From a checkpoint of a small audio captioner: decoder width 192, 5100 steps.
Rows from block 2 of the text decoder of a small audio captioner, named by matrix and row number. Rows with one number belong to one neuron. Each number is 128 + 24 x the weight over its row's rms, rounded and kept within 0 to 255. All counts start at 0. Numbers have three digits each.
After each neuron's rows are labels from the 100 texts, of 14976, where the neuron reaches its highest value: "tokens" is the input token at the peak. Only what is clearly more common there than usual is listed. The data: synthesized solo parts of chorales (CocoChorales).
# fc1: MLP up (decoder.blocks.2.mlp.fc1.weight, 384x192), inputs 96-191
# fc2: MLP down (decoder.blocks.2.mlp.fc2.weight, 192x384, transposed), outputs 96-191

fc1.41:144170189109107133129128123111136107148136101105102144131112133131131081118103093154085142151148102102113114119157146108163127135144122161061121166097095112144147134149151130093144186120116164126111092155107176169128126147127104125133131097152130126167163135098127141110111135084124142161
fc2.41:140148140174174111098128136114142133171143145148158136158150067141134136101111091105129119096144126101106106104153089157117093140139102134095141166077099129126139094181137151140137147113125133128092088112119114144115109155079108112087161104148140117129179146127159135103115168124082130136
tokens: "f"

fc1.102:095110138118116120160123154098127159137139138086139136134138110125163099152114095119096100127102093162126132147126113153161105105108139104124146121161114101111128156104117124077141185149129118116116155120108139173102131138185080139153064124137118107122109152111127132116105116179130117076
fc2.102:144176120094111125104120120137112148109099155145136143102103132126162140142127148135148082166106167155141160116094122073118128153143117171085138131130132150125096143119133127150112102093163143162157098126130153073123150133194112134102103096125122084148111111148131126117106089157127158136
tokens: "l"

fc1.115:157099154136089090146127109127098132104127094100157132135097189124152122176091173148141149112109119123138109133150182162144098112074134129138146133148140113114116130097137132119142148109149134170132127139090108133126141183159133102132109099216116127123145103123137125102130141173136144096
fc2.115:094119169116125117102161165082103116135139161130174091109141096190116108158120093113135148134137151082139140173151131158092155174100128109151165147129137138163147151099146133138133152134130098118092142110116100138081119118097146119139152152103155135103118158118080128118128115161108131090
tokens: "e"; "t"

fc1.335:123131162146103131120144115111122087149147118108158153083152146139154078161109148152131163122122138130141115135137116114152114097107087126103120138174108112144115138092114145124140154109118159136131134139062140154103140160157131110143113098144123119130144120121120124077145140136142171120
fc2.335:110138203141107152127118107130119070136158150090074083107150150151146105096121110181134157162146133124110098154132106169148099135139133130087137123154124121143136111130165136118155125131106157161159120155114100154096116126134150088109107124156148128088118135126143138150148124140111129093
tokens: "a"

fc1.356:140114127108115126120158137156081132098095119112144132126080155107101160116094137114101141107139165150111134139127178158134103145162118134096114157134119173105096129106110125176116126139141115110133103172126135111117147172133157116117176119116133121175174089112134130099090205136132131148
fc2.356:131173098118161122153107113142108093121125120124096135142090104089137100086153113127107088146133130120117129119164131093116110131126118104131100139128122137128146162146085087147102156161104142119138123157136200123098096126135107157175141129028154124189151152127076114129119157135120131181
tokens: "d"; "a"

fc1.227:143124164152131152164118123099109098145157114067123145146106130117112075148110115178092146110143108118129129126155135158198093105099133092090131174147119110114124132120111115125149154152087155118130134147088149157110130125149103099155118108158116127170140127104156091115133154163137121129
fc2.227:129131081110150173140134132140137126155100124108096139187091130149086134123099139136097144109123165121142140122164091123163128135140096105120113129157125109166169140135130155158085182179071125121115116097142129122118100147128126089120139139145135101160144155085148119096110138094130108161
tokens: "f"

fc1.178:134120088103122107116125129156085160099121128124141136172103199109089135137098124113147137084146094129133080131124152169167120088117155113152095088171136150093100143133124160136128148140147117108135158147095105110131136156114166081109120081132105110108137104134127150143126160179152111120
fc2.178:152109093138146129092102106156083166116092153155127159134123104111126162132116120118177145083175143160101127112094126130124099135135130142157101143117106148116079119160103161162104107104134142098164088112124095073084147136105164115115135097104125118112185119148152107128124175140084156139
tokens: "m"

fc1.336:119115134109081110123137116094073122152152157094142128148118147130100100170112139146151125109116113143133102150136138175147154137102134108166131090150107137106086152140119127139138140140140156111139124133107107134099145109112150091128159091114101089118139125114112139106133140205132120103
fc2.336:114110086104119091156153090145098164121107091159121117152134091115145103145137105096135120129141091147114141135136107175148119112120113148157086151125122081151116110119166130145097125112140113107130162141133123122076125131124107117127107111096144137110146144104131155140118153115126143134
tokens: "o"

fc1.55:157135187171098165151160102114146084136154105094122153160109128142121135129116157205128178114113126141129128132141143118163146124123132116085143112119122115133121117138114113171133092152105151148116077133120133161168107153114099150128143120159141119148129126111139111144176140101127119112
fc2.55:132138149134090107124137135107176101142098125123120148126174131114160118115167183106159145168078080164148099121101148111139152107171151153115132114072121116092100091134141103105131117133156167145114173107151149120167131147105117104109144096155150126120087134125105142093154127097161141110
tokens: "l"

fc1.282:139132151189132137137175095123144106107121100151154159145137145141129119106115139152094132110089127136154119131126127177150119100125106143092103143101165118109090139139103140167095114107115146137127135117117111124170161143108084107111161123143125116165145107088149117099133146140163151098
fc2.282:176100103144133108094083152159116150094093145150125162123160130092155157135125152130167140084125090191132102097068148124106111108169121149120062110130100134081079111156088111120096112122153123136175127143124121104106168104139145116145124142117128121140172135141148167088126162111140165125
tokens: "a"; "<end>"

fc1.225:133153172144077123132144101125137108155140148120120156116102129145127128136100130180147161108135120108147099130145138106131167096110112136091123108132097125121111130131127134161122128115130172141112088120102154156133103134111143113162141108151132125149156143112116075136126130121110159094
fc2.225:139177140111111133149129134108166082182118096081098185148130126123122111120139158153148124177091095128138120130135144109156145094134144179129129100090131106099117082130152105114117118129132182150128141105166167114153123141143133126134133073138089132129110139118141124137169117099136124133
tokens: "4"; "5"; "s"; "a"

fc1.349:129087124137141126125130142137130164130125117100142153067125159133128127152086137141091121113125136108150089124132136163168152090153087120089096098145139112120123148119130129123115166117117131121148147123086112165118133143138141125145125125185114119151178123136162144115107130166157164131
fc2.349:135113090133146139158129151120165115123106088124090183108126129086129119152084150151103102167108120128203146151129141184167173094105108139136101108106178106137105149117123108112063142134141119153141157111180150111107117135149117147157143113131113142123130110121151129149131103142135116153
tokens: "e"; "l"

fc1.139:158120158129098135154121110106123138131125099093135142120108117121169100144104131161091133120127127122116151138148135088173137134137062142094107157091114110166136141150123139108126155128107168140127093123100141143151123191141104115097108097157131127151180140100123139078136146103125173129
fc2.139:129119134113147133117111139129103152108095136179140123126164087128155141101135098133129161130166135116102122099137085133138109149171131102097118124098106127153134101166157134171138142135110119122117134089113105125134091150097125100106149106148184127135166181093135110093125165102117174129
tokens: "d"; "c"; "f"

fc1.22:131115166163089132144117109108141116145148110078156142085109144170149128158107136133090098112100147137123084119168120133171112119148124152089161171111130109135132133123090096155140137135112147173130116138095140180137117123141094103117089127160106144158169159148133147075143147157137157106
fc2.22:119166129103129155107154141093141107139131139108116150118171143132091100142096134129161145154148142127122136159110109146173147098145124161144128078159193109147099158095117154136135136116125150110176144137114108103132150159129127103121114109107090133101122118103111092127184149145117126060
tokens: "d"; "a"

fc1.60:131135151137098092134109105105115150164149134089146155055101122156123125150133142144094120113127124125126074109122147127166141108161131133117096133118121089121094133136125138152131128112103179108151110119091146167123128125112152140128102131153091111148153130147152113055153132156140124104
fc2.60:117146119128121196131147137116164121136119121121087136109112152112102132140111152146108130124114176137164145140109134108119173165111105145139125099158129151141098169102082114119098120125161109182158156101152122109157166105205136146128152161097083116146111158113142116133137086128139142156
tokens: "f"; "d"

fc1.383:128123120141113119123147095128092134130119140120161136128137167117125067159109144140145155139114105143134123141120099160151137119091098123132095112154137121121088152117128107174130136116140149098145146118088128121077145120133139102156145067117131078125148128135115151100146161175151144130
fc2.383:097106133128094100150166084120084169135124084165155117135135116144140083150139123107133127140131091161132141136117092178150140144110136125128126157141149094141120128104191119154128131118146135113129158099118128142074140121128081116102103090151148091102114126135129156142108108159148130141
tokens: "o"

fc1.374:118176130148148119130162114087126116157155132104135134130118132114104120138101122131161138106109146115125115165135110121125135112097101116147132079178126146124101155130094151110109125113135146126134138115102113145149144120144124128144149121121104087117119146095110106109159113174134138098
fc2.374:145106131110128150130108131156103146096043115176122124126134104139141130121118126134106183106172140119119116129147112163117090114149118103117083158098135133143160098151130143147097142136070122095106108142100119094110096145099177109139146129147172163141151154145144112129101133081130145160
tokens: "4"; "<end>"; "5"

fc1.379:126121105135157164103111118165081139103143118103124137140112148090066135134074115144132152095161139119133102102142123128174119138126136106151146119168137130139118145135105162159127138140111141129151112154090112120100138156133159103095103075154098104095184095125143135120147157137103125155
fc2.379:135124132145141150088092101167106108104090155130121180158138122089132158114136115126139170155182103122104125119131134111182125137147168156142123104108136082112113114163150129161139150137098180099134085146113138118096109156096125125118126055141134111128170087133147081143140166092109122123
tokens: "c"; "m"

fc1.208:112141106138130118109112096176093144114146135117149124135135153106073129125097113128120145126156109130137106116136134119158113114124156110168148116166129118117126139129123183122146143139129158118139135156089116143128138134123166123085100078152117108088141074118162103137138156187118093120
fc2.208:160095107126129126095091133173084146135118189142138134119112118141126174152118098123130146109179142114093137118131127148121086130114173114154109125131130124117130097149162157148160125132112141095121092109121108109080101144095177139165137116149125146118169133162154084163107174142064095100
tokens: "m"; "a"

fc1.341:107117134119135144105115139146086123131158118117133136164126154118106099110118084174150169112141100089127102104165131154180092102086154096132093136162096112121134137125137149137137154163099102102130146152076120145126115134110161072120129106172107088117127130112139165133145148157143139118
fc2.341:088121149122170162090135130133133175124122136139122178100107113139067097113086120093128147096155133114144122138148129113124136128129089161114105132144128126148128157108097142137082127114087133110113098171102111112084138092117153111125120142123109093163160122110168097164123149110137158108
tokens: "m"

fc1.119:142151131126115107103145097139076132138124147124174134132133146125115082126109126140144153130141107135142119132121120152123118104106098131125076144128108158117101116151144113162131133095128156096146118147086132104078140133120163085153135111124131116116147114143146136093124170187116154123
fc2.119:105111110113075114160171074120104187117102102170154090136116135143151089166135127127120124111119127137122144131137091175129133147103092120102131172143145106135123194099153150167130142126164130091087124100109138117123134120118100103116137090131165094138121141118089153150103098140161146132
tokens: "o"

fc1.186:100137135140114118107153097153134150130133130145140122097111150106096121117103153100139119121117142133161105157144145106122148092097097120145133131145124168116107152121099148150110097097170127139130151148101112137149141155136187118089134142130112113086148112105141108126114144207107127094
fc2.186:133112119103150118167110142117116112120143114094102121122109092103140120149126100155088123142164153116108157114168124133196123137137122088139152143127143100189164144131139124151153177157066117110124101136145152152125074176122116155123082117118130178141156132098125098115136152115095095142
tokens: "o"; "r"

fc1.75:098106137167122125156127113135126115125161151100144115085137129143129095145097142179086146128141112092131097146169136122157168118127111100096135122136144100157148148127135150119140135143085168125119107129086113181146115126104143138129098115195136135135122099120145122127132094131148147111
fc2.75:134127112096128144131111173137141109140109133102049168118090150125124125146082131176129106144104164121183120153137126164125155097092123132126095102157155121145123142097125145136073143156114114158138126151156143118083108132147177100164139130112126166140142137113152121177136109132112120145
tokens: "e"; "o"

fc1.215:129086157158109113139122101130088135117135082116142137117102173137151088145092140146138158113110122116166137136160136146138081118073103137103128137161118132135144132081146138134135138111110127167118103172085142160133113137147133088141095127199123119132131107113150126091114124135144147099
fc2.215:116132135136105155077154139103137134113138133129149092096136156152108151108142130097104140160119153145144155139054113140103169174147126149130132105152138152137122161068142107097151098117140107152156140130119117128160166090150103176122103168112122104114088133134118169112132068112147106110
tokens: "e"; "s"

fc1.26:135125147149077103118100111156089113121093120117155124107118137150150125134127150151154147098110131134161083141125146152107117117115123130117087147153111140119124123110120154146133115100120140158131130164071145115121127147123161107153122141139136127122141117131118096071109141168132177090
fc2.26:129136136107126120133152159087141105147146119123102140137133132146130099129088107135120153147130140093128138137131092140135117109156123121113119066167142086153167140107139154133127145164086140151110141151093168184126078130100106105171107160136163143161123158116116116143151114059163082095
tokens: "t"

fc1.293:112126101110143122099129110179093171093130136110132138150120176110083124118104125130136163105147121121126094111122141160172129104110166109146113093172134126100096143117108166141130125146136116106144165152090105116117135121119157104104120065137095102115141091138158137159122158183128103128
fc2.293:126105097116146117099104131155075159134128177126143144137105115120099157153100107120157138078168135109102106142140140132137124125117128125162097139145120135124103133143131171163110126123118142082124098113101077106065114130075190122125148098131117105114194110139141113135121183145077131115
tokens: "m"

fc1.153:114112153168106131106109095153074102117163150138177119086105150157133092158103130148137175103131133137142140135117118110114101148127128120110175107152158154144117131108140116148145129130129139153135098149085156172111130123125159134114110113171144095132116102138150121129110130157136141117
fc2.153:114109153170096145068117122137135138112130158149144117096163155172129127142092134128102162120143153144118160107084096131109108151133128127098157103149149134110169152101150171143169111131121122144136107113079122145117155097140138127142134124165156115122138113127144128129102101151146116105
tokens: "t"

fc1.104:116117104153167165109108116158083108124149123106134128138115145100087094115101099163126155102158118112126113115168124143170090132099132091135118136154129148136135139141117130155125156132092138137148106154063138136093134104138148100125099116147091085121152110130155133100134125165123158138
fc2.104:107120130131143164109090124132118120143117165101077189133123141137110121113111139129144149125144120127126107109151115098172122123149167148150116108144143074154135106153121129139120151158067171117132099174109130123099118125120134099111081112157089116144143133139174090127157145104141118080
tokens: "m"

fc1.370:145136162120112147122106147097108100161122128064138118076157105135169082160126110183096125143097172119143159139142125118159120128139104140131122174114119100162131151118105149133116147134093168137116095131110172139128113193139127132115136091125136116143178142098105119084146144098110161151
fc2.370:173128156122120132105082140140073118117120164098095172178120147090160150127118099161152150127147138144126121117117143116164100132133176126123120087112114105114103126164147155152152144151146155141154092144119123140088117184133136097117108079139146131111172124108143131131150176131084124102
tokens: "c"; "g"; "a"

fc1.7:125162116128094083126127119097099141154135120130137182131106143096112109163113139115146145130132092126155105138124140112132154142128116114156116100150145105122106145130131103134127165114135174099150102116121140136101153111131137122166163091099083111119136112090107143106226140160118106123
fc2.7:157153095146115119113150127142109100144139152152138158167149124099110138119156105125151120164136097152131156184113123113114138136101154138181111132124133126156119136142155110097126133117117150128133133116183118106120163167115142159140128116092128163050093072093120146129158135092062086096
tokens: "u"

fc1.278:164137164123091108133100139104061111150141160099127121127143093122174078133135104171124121117132060142138107139130132154159116142127134127104105191090096130132106137167118106124135122150109162129131100130120140140094128141130123145115122079120121110127164112102123154097157162115118138135
fc2.278:155100102120139100163109139154132125107133158105154123119124141115149148161153154124112086121104116167138128118106099103161135108160162080134104128117150121090130128136103111142130119155145143094137139116130177145119105142099139152156115121104156134153143092169101159150124155152121076179
tokens: "f"

fc1.117:112152134112112088116164109133106147132108151141147133091136133098106074144114147120138132153102100156178119149108137117127155103117092137132088131148131138107108145107130106148108124105139164093134136137108140110088157115142152124154143087110152078115144094104141125122119166182124139122
fc2.117:117103090116115082161147093103087178121132134152148098163103100136169125157132096097119101099134127142093166127127080147126132179141103106130145142145120093160141192128139145152142155142133140117095116089121134155105107123140076139127103118105173092144132157140070136113122106109132116136
tokens: "o"; "g"

fc1.245:157183148150085143110126122137131080148143098089125152110124151141133105140132138145125163131097130112154129107129130118128108110092153138107115116141103105133134118086136132118145140103149139169143133172091185133115126155161098110139082129145131145169138124130121126115124133125143152129
fc2.245:137121174111132098144149130101119144099121074075116120127110163159138119125118160130162174133107151123108122135126178146122118097146128129108150124137104119148142083088151121162156104107136131148147152152096138157121097160136121110146111144164161138145137148142133111103104143131146124079
tokens: "t"

fc1.163:124136140117082159145137117136125143160154112073144123113101125119136089161107147156150114132119120143155139135134132101173136121092107120099109129158095148124119122086111090130126124110149138161137144140107134115120119146187127109112113104146080121135131133093161128113129163176110146129
fc2.163:095147107136125130130133113167139141146148107116118135087118096097116097148080121160157088151101115138169108090145106121127145110097107146127135119166130144120136091111145113170117121099129114161165129137135144116109140117157163075111115125163080135094130131096158123139119130194107158096
tokens: "o"

fc1.301:141098173150147130109160118145130148098108076139141123113145126119136134096095099174095156096144119078118112152134183180135121112111081143109108145101140144114103139112100146147120106104115113098114111127102117111157126152087146139135160110167145130134161129114138105139120155123138153103
fc2.301:090154139117119127098139149121126154105113133188129124120130130170093126110120135127146123091136110146128102133102125134064126182110142112167136144114176157118118113137110155124093108119131079126133131101144102078133177094090164138084150156142112103104124127118139146176113118167118134117
tokens: "v"

fc1.222:106124120120137106101112095150117156099130105129141135146133165111112107122119126120138157105137109117153088135140145131182119094114150109154128137143149128124116132139102157123120129141146108106113158140102120142137114165123144112064115073165114080084146116136133153143139148172138132113
fc2.222:140111115114154118089107138154084170103114142131146155125130124132110167123092106127176164074179133101096116139119163148126099121113127141143100144142115149123094103124132177143118091104125113107139099139108077091097144133102201124120129112161117131109169095155168107146123167131097138099
tokens: "v"

fc1.169:168117154168098099168089106116101112114136130089134153141109127129191119134133139186136113097097110156128106130150154156135108155088123124133158168102116105142122121179119120114148121129122135174124084143137123136128110174149100144114106096160115130117150141120156145100136122112112155126
fc2.169:173085098157090139114092131108118142115106119166094159165129170114166123134116146140164129106110124178170119093102126163102111121107125123103134127132102132143114132140121144065144134142163150147138101103144127105119165152176113089130110129175133119095143132150126185112124121149104147097
tokens: "r"

fc1.28:173154129130141115123120101152096139102108126070166130123109131096139112134088126151094129098123135144100126143134137148169129113131093114129091133125151120117110154126098141161127161118096169121138108169077166136083110187143114115128097093133118132160206113126131127110126188143124136144
fc2.28:147107131125103115182103090171101113113148149087156096104120121089159139157104051167056105129109135103141153146139098123159097140141111116109126119137113095118128170120116140160134120157147141136108114150115160159117110138136137108133114121134138158142148127067111169133171157105134099113
tokens: "c"; "d"

fc1.271:120147132135105138125156102151119159140154114087145130113100123136132092154106182131148122120103113143161135132124125091138150127105128130124137108145100151128120125106105104144108104072160141170134125151111142124122139125172117111090111101142098117137123130093168125124125148160111148138
fc2.271:104127112134122125146102116174121144130149136103110122103093093084134118137093112162149084156119108145141121089145122111136141135087132119119149139162131144101127099126145103183134115129125121149161109142148148106107134124159164098103106116168094112094124103121153120164119143193093117114
tokens: "r"; "o"

fc1.144:147094152112114169119145140127086175138123131098127123119133122140125134138113140169080150109169145119131150121124125202174123127136136120118089147109125144139110136140098142145127128140089120116116093126108109112142129200091139144096144092142113118151151117093147126129109165113112142161
fc2.144:129134151138056137114085138146113105115109167155126112093137141123141119115139130183130126125109119149152086077138150113113125129126165109098096117138105112095128111147121153169135116160118134121162144119102104099138140127110187070107155135170161121122149131109133142119131152162123157086
tokens: "c"

fc1.367:138088149105101107132142141104126147112099112111118168098128135133143123155109152146128142072138122150167124140122159163154092083112123129160131167140134109096095122102082145087106145125142096107115142110120129114142143184150147095139125096139088127116126153102175106123124167140125145107
fc2.367:112128130150132067143120111139174141125120084162137114144131147159150115107124143086133143124117098103092096133149176147090109120120131134142171170052147114112138087165136138124127132101168117121103150092148117101158126167094142125118188110184151152113146140126140103145119158141124133122
tokens: "l"

fc1.112:141098138135119115147123109138112141081091116108123146141134157120160123159089141150137152067133130134166120147120158175139099109084117125144139161144160130108076140106071167101114135110163105125116130118110125104143159166156142096143138066148110106120140130108141117123121151143126169110
fc2.112:100115136117137059117145121122135157113127089150160117147090120189134126138118122084146140119133129098096113144140144152069107160113126118139202179091126131128140106136134141133125120096174109108088124099142118110130139136090154112113173118150150150117143125124116113161111152163116132115
tokens: "l"

fc1.149:125114138137111162132113103174068101106127128111127137130108142114104099126130121165115182110178123134137124119148129131167087122103146094143113160176130130137122148136104139140154156147093152119162129154070147134089132126146154116132089114144093126120117107132153075138105140177114131130
fc2.149:110122145124125138091077160150116097144123207144117148121123144127103127131118100154126141133150099100142084097163142114140119116131181138131105073139144088113139114156157124158140160158089166103111106126100132130092090114077170106166142103155133113142165139151152086162143145134117132086
tokens: "m"; "f"

fc1.23:140104116127123110165120119116129143095110101105126121118159134110179124144087121155121119082108116127140115173131157182133088114074089139157153159134170116107087144106069157089114123120151103131111133115124119108175155172161114137143130077165089111097119140108115133133152119139146152101
fc2.23:097099143132145059119147114113147155121126128164174121141124107186139106130124132073142143116137111113091123151119148145079130158125121113136200154088143135124137123147130135099118131110174110090085133079139115123122142108093145133096170120148159118107138119128122131155096135154137135114
tokens: "l"

fc1.286:137130181149107158142096141086130099151156127102123126084143091102176090122126108184082115138128121123145129118142112117171135150145098124092157187102133105144124161148089124136116135150100145137124093129109179175133115133147090132123126118132128091141195156102118126098182141113119152148
fc2.286:148105122142178113132082135133103138118140152101119134138123112096168140134126106145103124138139141107111169119143128122155097140137131102123140137091132110131144169156121127189133159155133129120133077156125153179085086166118119143139112088098168117141191137099124127124130178112088108147
tokens: "f"

fc1.109:159130162152088112166105095114096117128141137102136131160111136143180118143119132176143117074102115164127112137144146166145114149059137130133155161108135105151121119158121135107133120133109139186120090149134100137140126173143107122101108109165116129109137129116167155126135124124110141135
fc2.109:160099090149080128137094125124117140115097108161096148162116181112159124135110144141168116107106125174179105087120119157097098111106126120101137127142113126130118120137131143096138134140167155138137110106141139103130151150175115071130116126187135118107142136140119175111127128148114155101
tokens: "r"

fc1.254:117108130160105133131088065150096135082142138146146089108138173128151102166078104135127141103120126124157151140111108123107100160092106141121181114140159155144125170094129143129155124119166143154125087154108141152127148099171125136117084104182135095111116103146122142144113101145137150117
fc2.254:125105136157126135069130141124136143115137167146143116100148152169133123153101138115109131136118159156170170139070086133111137136135122117122147078134154147124165152101146138123126108130131116174128124106104119147125142119150134153128114131154161113093130108122144168133111104157127105115
tokens: "l"

fc1.152:150168150107078102144101121147045103124101159087152132132109119123172118163142112136107112084135111163157111151132144129138102145148150140147083156119142133116092156158100121149100148128129187146134103120113172139082117141147127144116125077104113110156176122104114132099139182132117140155
fc2.152:139151115106123095131122114154118121125125148127151125116084135120126141161150140100112071100122137170160130141119110069130130141141160111206103128123163164094128138138094130133082135117144131123134129135119168128108110133106136173147115126065120116143138099129098134135115142157116100231
tokens: "d"; "f"

fc1.72:165146180139081141130114098129088110151140147096173131094134165125121099157137152158121148118123092159135101131127151114137121123130147121117101148133124135092083136142105105146148142112142182113163134108079158130106142118153142123136136109140095095139138142137147131082133155188137151123
fc2.72:103178153105094140156148072149132146102101127134144127104067116120131112136120117110070089111107137143161109141142084086146164158119134121137121113135135106134138153115100165176079139110127128132121143144092151114130114142110121088101133122121140084145138087090137114155105137158119123158
tokens: "f"; "<end>"

fc1.272:120146106125133124110129081173084166107137117101147131122088143098089120142078133132134131114145117127141099126138135108161148132114144114145125105168120134138122150119114145142123134105136159142139110162086133138118136129152153112083078078156099106106162089114157124125118126159113125130
fc2.272:124116114120132123129091136177109141120120153106118147122102107090130161147119127123137125129163087137098131104145150070165127117116167128154130135147111119086137083153137114168152129133143138118129123133117137122092096137144161112120094093165109110105146109159166101142113161151089092136
tokens: "c"; "g"; "a"

fc1.12:151122141136141140087119133135097100160136118103146122078122153164119091166119151149164174098140148118160114116153126123136089096107143131120094140135123156149128114113133154147142134100119144169136145137037113150097109143134169080154104123140122153129145146142148120078133151134127186130
fc2.12:124134181110067160101131126107116112143142123104133135112140170156128121161130126141137163122127143127139091155138130118162121122135125160126117109161119099158129135104137176116162132126138159134134116145073117136121126143141139084114088130161100108093113155116120162097167101088136152090
tokens: "t"

fc1.232:103127146137103134109166073131108121126119144151133111109141163130096044120106143138125156158119109139129112149131108157149149123096081128108096127124145136132115153130130121167129148118113127105135148151093121132095141131122134086132157097109131097112142112117139138129116164183130153123
fc2.232:115105102124111074143156086095085172113130096156128111176125136151138085149139130103169122121132093161120117135124108190117150160118126120141130138130145111164122158131174118119128149115152134129128124108134126144089140112121073141111103107128135093104120142147090172131123095144152132132
tokens: "o"

fc1.62:159176160123095102118132101163116116135124105124141145143111147122122109122096095131083148151154106104098094110156156123122094118143120178089125176097083121110139122139148157103167185117134189100123080164108153147136129173119136099132145086149127147158166107106118117103105166116120133125
fc2.62:146150158183149121108131096141132116140149130154159129144155099122129147098098078122134133112152118090094108111136121136095097150122089151074152164090113145123107098162161153142171104107130143119111066123110130115125140136083135119116170111166123123120168112156154127137131145136085138118
tokens: "u"

fc1.69:164111158135117132113102136138081112140123113072152149093130097122134130159118113154081133125142153138128158125124130180152072130118141129154138158113131105110100126120113149132127146132099141144133102144104166140103107192120127126118099085143100159139171111104156080131111185148099108153
fc2.69:157148157142089159088089106141132091112117137106117149116151141111135165103125121149116166140139150125103112079110152113156113160169156171102122112093115098116091107141155162168164109142137141150175095134106122114138154149131132088085133095150119147140170118128165126125151156109108149114
tokens: "c"

fc1.86:176092174153104088163080119104092132135127140081145131137119114137211125131149138179136118114087110160110117147135142142136114143117116125129167173106113084155124133163127115112149125144097147139115070134139124141135105200131110139117111099152148139113145137130126151088139122104116140122
fc2.86:172083100160092143107083131132116133111105136165100172155122156103164135132118133143158120119110136184167116094087116147105110124123133124098130124139106129124099130140125146079137119145156152143151106103148129105110173148170136093132112126172130114088150120159142173133124127166101128101
tokens: "r"

fc1.19:126084151156140096186101100115113112104119127098147148116140157134170120160113151186137147104107136109141112161151145154151153119116101113105136125151136095158124140142128126125123134131105169129120117114109092156132109136148131155134118089173132129119126111136142120104122090115136169118
fc2.19:121114146128125151116109146107147132135141138114056176124109156104144094123100157171129107198109129156180139131115118134156157111109114121090129110148129128137141162093132121084125144138124145157168094161142151128091151152169136106115083118137119105103122092121161159148148110158111114128
tokens: "l"

fc1.230:135104139138086094136084103130107149120110147125135152144092149133176132106137172117132130096111097198141072136101155130129112101166137122085062104132117136105105122156125080085104128134145151127136120139107160141116145134140105133151124136144143098153148129126148157066112175161153131106
fc2.230:125145073152154138115164168101177117159128116149124116137162110122073093118098134095132136131121128113137131129158110124125123094138090133151101104116123133142171131141115120091087168140105137147086182129103118146172099137107106132137159157120135137135141163080118132079144152090139129114
tokens: "a"

fc1.377:136133160136110176180128109107130098128117082079109101128126123121146097125122140172084154128134156120137162148156131113166124151119085118103153178098134127178149156137106141123109146134115162152124114116116140170154113162156085128107105116159132097144143142082119131106145118091130152157
fc2.377:152110116118128129107122174110143136145097173123112105126129121144132133141117125115119122120110162139157108133129086132128142133146117116125105108097123146168141120140152126120101167158148130162096137116129103135123071173120129133105152130142184131127146169082130160094126163106087128149
tokens: "f"